python train.py --arch="convnext" --model="sound classifier" --dataset="short read English sentences (LibriTTS-R)" --input="log_mel" --targets=["voice"] --activation="gelu" --label_smoothing=0.2 --loss="cross_entropy" --init="kaiming_normal" --residual_init="none" --nesterov=false --lr_schedule="cosine_restarts" --final_lr_fraction=0.05 --warmup_steps=1520
Rows from block 4 of a small sound classifier, named by matrix and row number. Rows with one number belong to one neuron. Each number is 128 + 32 x the weight over its row's rms, rounded and kept within 0 to 255. All counts start at 0. Numbers have three digits each.
After each neuron's rows are labels from the 100 clips, of 14976, where the neuron reaches its highest value: "strongest on" is what is common among them. Only what is clearly more common there than usual is listed. The data: short read English sentences (LibriTTS-R). In brackets: how many of the 100.
# fc1: MLP up (model.blocks.4.mlp.fc1.weight, 1536x384), inputs 77-153
# fc2: MLP down (model.blocks.4.mlp.fc2.weight, 384x1536, transposed), outputs 77-153

fc1.559:132130108136126142118121090212084149163103150137061141171081109192095066171117100136133116089141105119177092115119136135133089142120132149121154119073130088144174157101146084161163201155082085106104115149191159135088175120115120149
fc2.559:127118097097179175100131096117107141136147116107173111105109114085177071172157139146115069159142095086126063096085159116130114132105130179101164179077113195181158070155134113154090091101132041125102139070152153122117115096140099101
strongest on: voice: female (97)

fc1.722:137131156093096080127159091123134122148141092055171083114104125154074108107071134127125139124131097116132201093146180126118036132134125096136147143158155114101179121165180083130118034119145176168113123177111087124119140120112153143
fc2.722:114049122148196157132195137071077211119165099159176109170160145099179166075161133088095145122135131108135151133122115065117141088191162089071066138098097121118156130054142120156106102175158140089091127120131172159186189119045132100
strongest on: voice: male (98)

fc1.257:176177077164125140094112145116090155121095163135076125095109124165118130135157126179139055064154184114141091130094102160097143118161110116180104126087126148108126134133145113172150186097129093156119109123124118129144159104153131146
fc2.257:058170077044123166093085126128061211125108190147076172120089127219114080152174123130135157110183172119188055194163202119140113096089107093186134112060095113102120083149141134189114189116143102107171173080162169170124153168101168209
strongest on: voice: female (93)

fc1.719:109197106148194117099117087168132133087077153164110118136210130111067085163100093126108147132085136131098112085107166140150107117117077088139158177091094152171133123136146112078156063160100124094115115164145083071164146153087144125
fc2.719:137167095138102064090145120158154177161096185122099113111107125105098099118150139111112191104107107133097058147086110178080154154128081160119015130104115152099101085147134090150154129105093147119112109110148094137139204088164145073
strongest on: voice: male (81)

fc1.570:142110131124093099170148139124137137062066148149096127158105183174140081124186122120185203163180137126219164068189151147064127126124165107143147124113135092055126116167092104115179135084145136087141093105085093095189123135127150125
fc2.570:139149111153129213126095134157151147177148110111134170124108128141157204104187101166198164158118128134137074113135156194143083089134175209122127107121096075124072175122164043115125080133163170069119105102173081184167190126095045160
strongest on: voice: female (100)

fc1.268:159164099134111071084079111132148222093124078139094088084145132090151144103086092138148196162116156154140169112141116100182129157082180112093101152101133105053119081144160154105124144112184099095099109138114210160158102176130116057
fc2.268:087133160124117127197182167104140169123158161083220111116096091098214145098150164165101114099118127109125132164066108161120144155123075189087124148107158070112114115094217090165145138121131133121136127110140160148123140177111105091
strongest on: voice: male (85)

fc1.246:193094092144097149123120119166151093081098146132173098117135116105210102136094140193187125068190088107171145136091123152126164199110018165121140170164118151139081148155208143154186176115104143136164078076160098088168133130073129147
fc2.246:143105115119192078111116100077099082117079141107127044132134114093144196164172114098080101161099148151130151152158128117135123141113113099085146095105160187114068105094149108090153175176117193111147142114137076153151069101159080105
strongest on: voice: male (97)

fc1.65:081081120158145118093128147108102203117128121099144113147156113128130108151131067136087135144116108154148167159194131101126127128109162115128147228181138133125103090100213131106106179088075099101188111093136127165128102154123114060
fc2.65:090130100163182176121161198138170185105110171105128118124089136142128110086136154136135167157186139126080168054146170115092080119137174145155124105148140103151084149100158158094106095124105162163098117125136178118166100114102131143
strongest on: voice: female (94)

fc1.687:117131145101149145144150087103126094126156087156165162148118120104082111073096155165184097127122126061117197111152118091121139119103053177143144148164111165151150095086142116106155092157145132140158143170174137083093115118175139137
fc2.687:180097097144183139078079120060127127116168062140103172127093110125087093159142159113124168210118158036120126151152089209124144136089167127092139168149161128131099101089088109052103197120140135158128137171133109078092103145100134115
strongest on: voice: female (87)

fc1.604:100153088137157149098130156124066119147178143095132109095091130174122141113141086134069171114098168111137126097111116152178129124120133129102137155121123084144131105167108114144087124104150119137135088102140148152058150172174139088
fc2.604:142144160149131131127153139119139083155167157124135137049124112155091112153071134099115168062117100124072131156115178120099150142160122182090070094102105133151071121108128147108104096100193182141147076098140119162119196169095152130
strongest on: voice: male (100)

fc1.167:115170117108061147111147135118139095125116140087123145109085161042161152084084130164117137173180117110173144056098132142124142141144136143097166185176132103173094142169135124133097137160140053114105090104145109112176139134082125174
fc2.167:151139127152129097127155124132106148095100144067119125076118146128080200133079136086132154111107151134154147077061162111138087125165111103145124083171061134096073100177130152123141157137167137158131128119084184096103191105066175129
strongest on: voice: male (84)

fc1.582:185127159107140122136123155203099159129150143155107160134146194154098121101171125084138210150144113161182167120127116137125161120126122097164160135136133106095139140162116072134110115078150051138107161084076135177137153106137122115
fc2.582:167076094130110079066146202130158163133179117168114114125098177121052151108145106155116125073107113143091181111153134114146110162132128079158160145112086100134102150112145145162077075124122152079163084118079075129100144202110186162
strongest on: voice: female (99)

fc1.744:092115076111105126125137121165197160096104117086142135126157122088170116132083119154024187132165141145153167090047148136072094116088100162089135132093141123143107158086127122115115113191118160111129142101142093104130191124115121127
fc2.744:129121151130120131096105136119136179094056141098113166111105110110068118134112105170149133121115140165127103135145069158145148077146144122138080097201066107115179170146141132168128108090118192159109139085147076156090111149122097154
strongest on: voice: male (79)

fc1.99:130172040133168123159141145139106144162085152093105155132114122124111106119141198163165184125104070110094129151134088082160162152109137149124133069132098175149202122164155113108129117179134088070118135184152165010148131153141113073
fc2.99:119176184057183131129176129077152100100121188129112144123133139110116169178126170139090050168167143099128120203182106135111169148127129129144111149124158133115176104124137182137110203173110070096138119132106148140191090101201108159
strongest on: voice: female (93)

fc1.196:086134220154170100071118135111148123083133120147124124134111104126128150124141065195093116111143148122106113133083117080186145080107120078151165184134099085174114160078123187165098119127117136038137159139105134175146164101113118104
fc2.196:115139091161181156171106097107163146099160181105120158131117065113158160151139154102127071169094147116113141162126138077143171157040114097153136139129100138154091132136126136171098087107195116082130089090090132076108108155106119107
strongest on: voice: male (100)

fc1.310:140119124108150165142119119181163155104139066138116124090151122126120120227206125156140180146092107105103135091105143133124178152177161125196084177126140123130126099099171120193123127115132100173080116148144083178171102142123135148
fc2.310:118163100122153099172101152116114205089146144129153101151139155096138175101144118105081164111184116161121046146096089196119124129140117145176199123163134117113133079145172065051113149181160139139144155180126129139143103107119144114
strongest on: voice: male (96)

fc1.554:114123126111130067108136109102145128116182133115132096151109122062127128111171168091099137152145097090125106111094105087073103045116148105121117156175141123061067149123128094107143144157144122078170150132174120116151133121183116160
fc2.554:117105216140152136122089139125129131108097075119118141062135127120067154082082134062069139196135085062133174115146134149153187145155095183110117166137172087125150157107120153113170124106120091112114165125183150200139156120136069153
strongest on: voice: female (94)

fc1.761:075131194119118152121132088131151096170166126173119141115102131189185180193103188095104164098112140160140123147142124116128073163137160129141069151160156169142151117088141139124148122170096109168131093125141113131096109139189157107
fc2.761:171111152215113112099137096139154093138168127195102152181142128210133160082134128136121135168156100091088136127078050100163155137156091163144157177164118168187133101091143147106099122058129120127077130148094109088126169171106113168
strongest on: voice: female (98)

fc1.437:109153136157132154127129117157094146157198106139135126133088185114109112098083079116097091144082161119152125113133129122138149089128140082122154166076116059179149184178106112140151077131059144132156155083176166161159086109128089130
fc2.437:124154162145095173121135211037153155109086129176161183178124156080104148092104149143159117204171088136134154113103102120176105159123132096060140122090142087228141150154185163163176077169100165121174116112082064074150169143090117106
strongest on: voice: female (88)

fc1.47:133172106083105181145156109119172145135186170164088114143160147160112158130138175144191123143129124112143144105113069153120108124096131161137160088105119133177173150160132080106132097196135134153097095047120125107057120142136102115
fc2.47:087132128176100163156140104141125179117137149173190145134121114151123107103067208127136093109088113179148139108130100079081183158134168190121129079099136106100107096108098171054141124073160122123113105161151101115058172082156111131
strongest on: voice: male (85)

fc1.71:144078139102116146122123144142119093086150120128165123127065087169114167132100135168098147169154144123139138067113111129126141081145117085138114167162082049133151092156144149104083175107148100130143165156153109156092122107139103111
fc2.71:093071188100102162084190144155143185070200134091110137159127131169112154146144127089108179096112077141138166150107188133160139188145098178135139099125117104111139087078084122103093159084112111162088102047142092108124129129103117138
strongest on: voice: male (100)

fc1.720:108107069091131100172104148107080162104153120123115153098161114143154090166120158104106095228150096129176153116084128135148133155140092100119117188155085144104143144092118149074117217103156177101072143164178120119151105116153109121
fc2.720:107182113107087062115154182121183165082087155111123159122157108134066096122135132118095133118116114102095171128153121094125146119094076140136208156128111109080146161147171100138147111096162098134126166135112155178110110135103152093
strongest on: voice: female (86)

fc1.646:123140116114140165137119115087165118131115129127114075169109125205121086059119122157119059126134162086129128095175158119116165098139109113137173116106106149105129091093215114133116138137146043125157145086144106103099178109124136125
fc2.646:109137100100113140130136097174132142131100170094161079094078115184145123058100093150088126164108152113109112154127191163069193148167123089154123121114144065120103142126129148115098102143175084102125133100177113119141149143105061143
strongest on: voice: female (90)

fc1.494:184170110125150158236105126145112078142101173147123123101097140093148148132118078123188118132126142147128075139128162197087082145105123180116145127124191113132088090160204130138151146133154119106174078164129107159121150133138127073
fc2.494:092105142053112101135123201158115140087137175133157096131141114128139121131118112138085112160144195140146152154058113232148110133098095090156161176146135118177147142142108108063192170122161115143099091140113085130099070121095102069
strongest on: voice: male (99)

fc1.675:158132152126124174136095125161081099167194074199115125080132102099099127193126127141113106137147069113131154083102127114125107118121103120208086114172112149133142110104158132110126188135108095154194185155157093106132148113107065220
fc2.675:176148096093149115105144129071142115120104162138101122046135124088115069166140104072098120099114162129143181125115165116128106162075111035131153138141121153110112144134085120102125193158139096146099132156096134075153145094195092169
strongest on: voice: female (85)

fc1.50:100086120129127120122114092149149122117118125098180160136117175135158083134093053118095125125132183124133112100103143116136134163146167164126069157074158090113105135113170128142121116110076176090125145105145151129108108149119157090
fc2.50:128122109085131076158088120177134123136122138133130103143097081088110102051119124125100125066073120154140151114118165167182134062122127115093124102132143122131099119164126075124151129121120109130166124101182175086083161088104151145
strongest on: voice: female (98)

fc1.586:137107101121190132120146163134126076147114181124179150107068120123127112087113141162173088158167156151111082117150140137119108199083127134178130129098155142079091125135133110139144120191168087143143066097112113123160086166127113096
fc2.586:128133080117106127136120166137110117086156108086107137156119110131141151127166147106051156122110145079096188121163167142132157118161131052160140129162094117101104109157161183124113133094145094132130115110100099146105139096118136122
strongest on: voice: female (99)

fc1.38:121123116122178109130116102147103116119155110101105178136114117105092102092080102070141183109196195063065111176107126133172101126118165109086114121127167082122094091132096180145103146143131087108158149128098112063115153098143119173
fc2.38:128126105111111143158167102179119143056175133126167112120129147121161155188076156079158106117098105086148084116098134139110106138123162144173155115171089108133134107130139152114092086164150124150144158173149123156127112156141156129
strongest on: voice: female (98)

fc1.654:143168152104148094144156186134129084192103172157118106155117156156120124137084094119121105167122130112137108070148131139063100154097093101102140160092107173147071127185104159105117104135118147081138135124105147137146193140123130151
fc2.654:089102091085145093099127145137152144088123139093173101132145160128094157112135147076146092154110116118086109099128095160114133096115203142150097106126111145158192144110149120125120103116044076096115153146107141087133219200164141132
strongest on: voice: male (100)

fc1.1:077118130131076148138108150121103114181125153114140136085106117139187157090099124112107143123109084113084111129133148119141108136096107128141128149107119139081098158104107143162119162162143098064135117110174199165160101158172098111
fc2.1:132139128114103139120103120136136130157141085129150186113168136158138148070143143130163125079130099114125165148057064164151103157177145143130122125127159083112088140105175093119120138196078019133112144104182050163142120100165161158
strongest on: voice: male (100)

fc1.712:156140145125136179091133131127110075135117126111151123170146117099137119153098104153182103086160123066154093173098112118113180139131166142160112145124103047057160140111084105139137090177116126116006188170131168115140219104167110153
fc2.712:110125176107138109153135171106120156079131141124126122056097114097139168108151134092122122097078104106157116177173096115139090091123112110163116059122086105165100115134128125124159134062078138148088134078146112151094123122099099095
strongest on: voice: female (98)

fc1.97:118130159096092175078113141167164115092080101148120118130081160156087088111109093113207121104077113133161110152065087123168160126136157101090129145106066137132171152167127083116101154133138116181160093130125138087169100116127125083
fc2.97:131139101117167148102171161152121090146131095123120160152163170126134148095116155141097121074153090117077094148175128157114112151121120134111099112176158149126112118141077158129036138141142133157154155139144162069085129100104111160
strongest on: voice: female (94)