config = dict(
    subsampling=4,
    layers=10,
    mixing='cutmix',
    muon_scale='original',
    adamw_lr_other_params=0.00089,
    batch_size=128,
    lr_schedule='cosine_restarts',
    final_lr_fraction=0.05,
)
Rows from block 2, named by matrix and row number. Rows with one number belong to one neuron. Each number is 128 + 24 x the weight over the matrix's rms, rounded and kept within 0 to 255. All counts start at 0. Numbers have three digits each.
# fc1: MLP up (model.blocks.2.mlp.fc1.weight, 1536x384), inputs 320-383
# fc2: MLP down (model.blocks.2.mlp.fc2.weight, 384x1536, transposed), outputs 320-383
fc1.502:130145142102093101109143134147135148120138108126150099125119136123109124112139143122126129119129134116120118115127117140132122114133126140132135125116142104119121139146130123105137128150125125
fc2.502:140151155128144147128165126139120148110139125140126158131109130143121109097105108131127130112101134122135125106149121115144145134113133135149130115123112137123126103134123117126115104141123113
fc1.503:116120107151064107175107118172143123158161099092121144160118133114108120123125122088110119115152123055115103034185096156127149120140117137073136125122148079141096104145150040081135133126094163
fc2.503:154091196123111116119120131174155104122123124127123099118131153098124106225085148103100195150082166203097090100137138092102155123158147159081093123132150191066102148084144123136116159081155095
fc1.504:135107132117220195113223164025191130178188167134125145154081157141087145147158153114130091057165128127165081097118092181110140100120128173152105080109091085113120150115157186140121109117083100
fc2.504:094157099121095143152168146101118225131128134156160117129123153077169134135174098142081077092048089143150141183133043126153114088075142150152140180170216120167128158156188177119098188078149101
fc1.505:160100118122089162151142114171128142097139177137136204109134132110140110121139124140151099107161163170116146104141116133146133137099152164169149093131090149132150134126119097111142107182134123
fc2.505:098149151123146087153134132092148118142134131143150119142117147102122127117138116131158079116126119123132102109127136145138088151129126153110105148096138132139127128132135139152161122112157112
fc1.506:105135118083108102064130141133115077152143096097124116122140149114155123139144125151101099064119157172106123140131174145111125116115151136139098121152130137091089100119154152181098125151148181
fc2.506:109079154183111124117156108151179117166185121175157133137164105123068088141167139145094115110133121151115124140144138112077101136106145180156112124127140173105132093111109143106122129172135138
fc1.507:136129111148134123167120132119162086125139138085089123140119111129151110142107149099119076155077133115132135148106141111155094158125138139123077123120135137116121170131120143152132129116134140
fc2.507:097154124149119107135150123128108128155145141128125099140148172170084136108173152160133151129113149092078119153114122143122108116125136130138130085135110126116106151121180138133147085129164167
fc1.508:136139152150123149118129112101137135122118139102133135131128135138147127125125068169106118129149153119133128159139142135109151117121126140093103116140121135124121139111134153129147134112137114
fc2.508:138148109129133140115131136121152157122099110155137166167154147120146154158137131110120113102093146114158126120135098124162096114140125161124139115159129101157126145121132129102107142142165118
fc1.509:130147119138135120137143125133125104115114103110126114131121132148141157129128125119106125123117144137113129104118151125134137140137132103111137107120141112120127120130136134137105141118106149
fc2.509:105097123154160125118150147091104157152124154142140119144139143128115118150153101128117149140115130097169135127151137150119126128132139113164128144170138142135157097133125121118118122121115150
fc1.510:157161196119089067128165117124114054169116171104162118126135119145186135157074071100180126099175127157136152120158047120149143088112146105113167159120109099160136112170098132120099130101144099
fc2.510:135115136132116104178138116175118177151179149114116092187150117120152107149086136112140178109156085191130158131111143145131118149142117082109135095126122123179182076149149133082082189142109105
fc1.511:099172105162143105139122126095142093071149116108146065148090123171117152145125130122140090151125154123165142161086093130150116128117123093139123158111180108106116099125106159099125156147106164
fc2.511:093124172108107137156177114163142144130147180124172123138129191058170119124172149126107091102193190130163116126121087160131098145111134094118126126138162148118137112140123143127102153085122146
fc1.512:114116138113173135104177120140120167149175127128122076093185119110143151119141131127148173124076148136136126141127172129119111128156164128149158116179102127072154133097145125107131139155120150
fc2.512:131067117112086121115144094095093130133105123088114084148191146138110111087093140116090128157192142134141126147143100158125137067111101106111124151171149096205127116215145196139113124184119113
fc1.513:170155117165060156120098087180106113138170128138162158131128149137154138131105130145117122109146103159154093110112146182147108116138105131169137141118102103091100132096137152119125115105123132
fc2.513:134170109141102098151136082133144133103146168110095104151132113114154143138124148119097125147106092127123123078154123133111096090167130157160122106130155095136133114060142220092159112108101145
fc1.514:093126132196161150143093195109125098149156166150131151112075172200144104190131178116130139150172131195155116154103137135175169125127111135115162157124129104091139154177174066148103146132161127
fc2.514:141127136078164099158175126114126166110064110163150126099119117101138191108129071122166138144101124102066123137130126150109135122121141100126110146099154159154111130160125155119080121116129139
fc1.515:132131110141143110147139144122132123124131144111118130133123128123124129149129117132131138133117123125129131118163120109146122122127121137130132124123144132135142132142144118156142132122142134
fc2.515:112136117120148153132134115135135127135120130122145130138089136131145125117158145111102123111105141118127134128131104131101137130137102107095109149117106152129130122116122130133148127106114133
fc1.516:150158105103110117135083118139094097195063133102114147158084137191095052099080153131102145133093160132135066130118120136149101100145152140106113133106079155134096163168085145156157151132132126
fc2.516:142139105129159146127109115146117105092137148140155110093108148107118172111131130113188117135091122151176133117193098134130157150125119141133165120100063117122153139178163102140168136112104169
fc1.517:127128165117122137088199153057130133146122157079050123112126182137145103173122152118108121125170149130136126125159127175087116062141084095142108064127112085164082185126095174195076152131075132
fc2.517:160134100094115035151106137153063127116070110124172132166095084167093089076141106153161091171147131089137130109175180089113086138131173094087123149063101122125080116137145117140064114104210155
fc1.518:111157121102129138134137146088101134095117146101148100165113121107165173117136143140122142136107098133121114158114106081123131100106170130139126104127138126156122130183110152144116071106140130
fc2.518:139180151132114170117132102133079120157099118118138137147101146126223151158135141090136116064080186103121089134116128103102134113092165111155104134126119138105104143139082084099100117147078109
fc1.519:090123113120119111120165144118124141135126128104098113165129151114195144115127155111084127156098139137122081159128150151105115183119133091144158192187139162126092125169144124160116130142135103
fc2.519:116161120093075172129163143122074096132131101145127209122156113117119123131084192129113126152150104115142178183159109101097121134140115139127109112138124151153086067112166120094122132156147133
fc1.520:123134118093096119173127134146149103118130114118155143101075116123111112147106140149128138097114128169183142124113147170137143155142119142161092119149109095089123152127142181129132114130097153
fc2.520:105120146116168098103117138112143165154143135151109139163143127109151130135172110118105126130083133129158121135147100132108127131156128102117138098116136175116138160123129123121142128151165112
fc1.521:141144111136115123129153117147103135167111144136135135139133168126123139138143152107138134101137130126085102161121152118103095102106129147136162129187083094093107137126126158134096128149117129
fc2.521:151101141183169125114153129131124182124120143090126136127101118133043125118106142110127137139156126125135123127139132121117120123134086130145118121130129116107077196143137117170163127093134109
fc1.522:146159094131101169161115120106124140135092194188068253138127200125017140090144182102126125131124147168101152118099082090185104167153120174159123156201148112124166162177098133113129111147118121
fc2.522:104116134114094118131080138146111113107126192198138098131124143097115091181148105144186120149138159088122106049106105101138092126147117072123118112144074102105102199150171149138099126145095141
fc1.523:137119151129132119145145132116124112154128103141140141128133128127157079109122118119121118157123145129149165112124110106110146137132147133132101119124143099116121153141136107135146112122122106
fc2.523:113107101106120136133120144162137122164116162140151142138154153123165167100131146148123136129140162114169162105162111124144126142157115160161089145141125094149145115083142124117095110151126101
fc1.524:166105168123097145147136159113092148116133117119148140146135111100140130132122152105115125134118107148123121118077134082127077146159167119156138142158111127148166143160167138127100120149144158
fc2.524:137129111120153136128103102100124104105115175153121160091112103103109133144133094125134111135088112191116116149130144105138135134130129112077153102109108141091149110094169154143131155133139122
fc1.525:119121133133122141148118141139139134130132139119125122132121132129149116146126125122143121124116117120137133125131114130147121143147148139151137114158151129142128124149174151124122156127132114
fc2.525:137133115129130144131123111109132138115132162135150109096124126127100111129099122122141118125156122143105134143136154138150120149158120130116132116140118131123116112106122125123134120136141111
fc1.526:148117138109122145127117157144093107144104118109114163135151128135168116120147130164120135119116133154122109163098098129105109148139126118114119106116140123120108132156126139140153138130123138
fc2.526:154114102106095108137122135153120120152128114149134151126120082159135107123144104152088135115122152118126133126120117141148165147171113125136127090112127124119122148133132139105095101145083128
fc1.527:093048127111147135168117175143153132135125110131111100111113102101118144061119074211106122101159164148134174153130117132154127048164097159143140126104121148042130139154165145132121159087126158
fc2.527:087132185137185134166108092170171123123140155126095155093098052161085065146086167127133144128143133121137144152115108151127085103147173127140113102141137123087082111221074091180203156113177107
fc1.528:118113129126155116098130120127144121142133131149128147134120110096131124116097124132137115100119146117132132134111127115141112135148131118128105138131140141132114153121127128082070153141133132
fc2.528:125126113077136103108138113160158135126107147123143148104162112116107130130137141119122139139087137092124112122166120113129128130140155108093105119126119109157098116133145128092139133135127115
fc1.529:120132148172131107121124119118129125127123150098080138139094103150106117183136187121141067105115144167168108135155091133116120132105105119163155147147079134127143132152089125173164144135099158
fc2.529:138110118133138104143133091134123122128101145133089149105153106146173137144151136095134149141118108107128158065102131153168111127147149114143154138132152137152100167172110173178149099131096097
fc1.530:163130173156150097137131124109168170115155128144110165117143175133145092122145181145131112083132125118132124121091093140178104138162113173160090105172087082134142139111120129148094129161100164
fc2.530:124136155153112111130102094176133129142133135129084188168139112113139122092141167119117133097154105143114091108050147118103101095111162106118152082097186151121081152116125128159153144143190112
fc1.531:143090120151050127103106147138157139122064119139181109199139138134089097146132110135120159132096126203122137128105086121120078163160115112085163121092121168103103177085111140120189127161132103
fc2.531:069109135154181124163101150151108118128031125153129162117079148102111151123058100149086160121106093097099088143119138117061082081126130146143139079093115126102139139153136112156104123083143111
fc1.532:119132122134132150121114128128129106114120143133131139107122131122118136125120148129136126130142125118123127166131115141110141125133121120139120138113110137136111132111119117142114101103108121
fc2.532:091119141123138107117146134138138129113125101110142154144142120117125135142110121111129137124146130116129117116123153103144134116131146104109105111119116136130107140127140106139137093107124122
fc1.533:128138115104143119155125109100110083108120114144096119114130174138129121125122113110120133134147159112134107109140116100141124144162106128118121134144122142134138115124122139135105103125115131
fc2.533:136109101142134088139128141135114126132110111121100116124164140137091119114112133116144123142122114102132162110120114120126119134111164127126112108126114116099115133135125119149140144107147152
fc1.534:160160131084117108152110150087089114165125115152073154091157107088175150135136143181103125111115106164145127128136095148085128128095159069139086176114167131191120108173070125117155159090113104
fc2.534:106069147068082139114135141123144167112164175108135105163155137096133120119089161173139091087173138128089142148124196152168059125130157129128163096164126108111116098134112149152126119111160110
fc1.535:104138129136117102124101145134138112106101140110089136109162120106155131187132121149117131135128170085095145142117145100098127110174119106138098141145127127120125167139080097149117098135089146
fc2.535:107116175134112109103131073152093141187142084173140123155160116126104092072146155135149105174162165112179147110137064117096073127096155123097126117137159070147154133128105159113132110159156049
fc1.536:165136101129152139146154109110174132128137127131121121127115110136111126147116142162130132126125140128107113134118110135134094121115129105120143104137173140145151140113119130142142135129126135
fc2.536:124110108135145145109111135161150105126101128108115129134085145110126112135160127133125134094144137143121117129088128148111092130145116132118106135134116125121120138138103104113130128132139124
fc1.537:137123187112136131126146172103104095170130124106148104166104156182134162126151108135140110088128094135136158131108093112149147075160155140104157133157107124135143135135115132130101096139144133
fc2.537:100146171164152154130093071145183151140154151115126142126129173157113097120111094126111135093157101127122115150112128122130147146059186149134183146151141162105137144110167126127133119126175102
fc1.538:148118102106105160127142103153130138097112107125084102115126124140161148115126151150116100096103121099091119118156133163107131107108136134101142141125080101132160109111089132093127107115103079
fc2.538:129118153135133106125157130122115126126127111089096161096151134134139173136190113098139167150148150158077128095125160125119094161099138176128131125126101145173095111107129118087144151126140146
fc1.539:114145143079145152145118103141095134134124140148151151125093128159113086101144138143110111150099120135143093140110141127099148144124100132126113106121133138153160134125149129120117149132136154
fc2.539:142121164135102129095107112139127091132123118113113124130099156139115170176083142128141128086135137128111128123079136092137141130126107150134117129111109100162129123107106167115169094095141077
fc1.540:139113125079118064132116148080136106122139153124109118108168163172129053135109125110094126111090159116134106126133164124088104154127110106161134141125120130156099122115146140135145135137127095
fc2.540:081120093147134130104177117177101134165134162115130142128119128180137099160164154114136127063133112133167165113107093114118131087114098157149112100155181078133154122124167147157140110118112137
fc1.541:141131115104091081161130151116105153117168122142100109161143107132105138130088095131140098115132158117147106133102109134127149118123182126145142089128103142161154152161105127157136154156161148
fc2.541:129123101142151136170129102157154105144121101114130125146139153176145123138135129110126143122116138130095077166066066119157154137099151134123121120139100097098133114100070089111144120183131128
fc1.542:129079134111133182097126119120127123153121123152108114116111127091132135128118139160099146123171127139129096153094154128124151098130171141090117171144110162125115155123118143109077082118134170
fc2.542:160105127104091133091117111099132109106117135116134130144138139115174146107112115085109128170152143142122154174118148138101147156130118146155107098129120116080116114103141131144126144111114099
fc1.543:119152186085079130097215126118114118140136094185102119119099132140123156120147137119148116103122134117131152129138155092111149163077169137143136114154075166087124156117082132138057092203234116
fc2.543:077121082137149115114100130122122178081085123126186130144121080111141116135124124108117146112142101134114115173151081145127165055128104153118147106141187104106144202122140130104089151111107121
fc1.544:156161105142140144117126128136111155147097185096092132128068113153151101110106040168106152101138140124107118137162108148139183130109100060142164169139130100148129113149078110157130112076108122
fc2.544:168135116142161109115111172120095112140145174149115108086184125121152174136127096125123180069139145115132114119130156155125139084129124104141130114120121143101144139076145118150135136126100114
fc1.545:178105153141113129150210147127113114162080127134122141180108128108175118166096115120092144150186144125130139137109141136162141140118131187145085044130145109111121095036147107180063154114164122
fc2.545:151156137166131119091167126118124087204118146178099086103140173181134157136145136181204103139120099175159141163170154141099179096117072106098068083119093111163109137130174138156123160103204075
fc1.546:160115118089157105119131132145140115125122129130126122128177119157139156076174140121105155129086129154125109130125118162153105135089160158106090145130126116130170171095129119174128124122108102
fc2.546:120134108126141160117177151127159100181145146112074136109044138096154164121131131134135122117168117158162144153098168142125096122115146143122106133155128065107147095112163181112129127103144118
fc1.547:123140111116105104111126089128126104138079153137110106157091137102179128107084131081128116094132132151063147156104144156154106115174128088123132122160101090157125149118168150168136135115155125
fc2.547:178088148148179131150111125177110155090096138154136095116129141176111119080050176133147139208163109116117136107125093166133131118120095110160090182195121109131163153130154128176113159152138143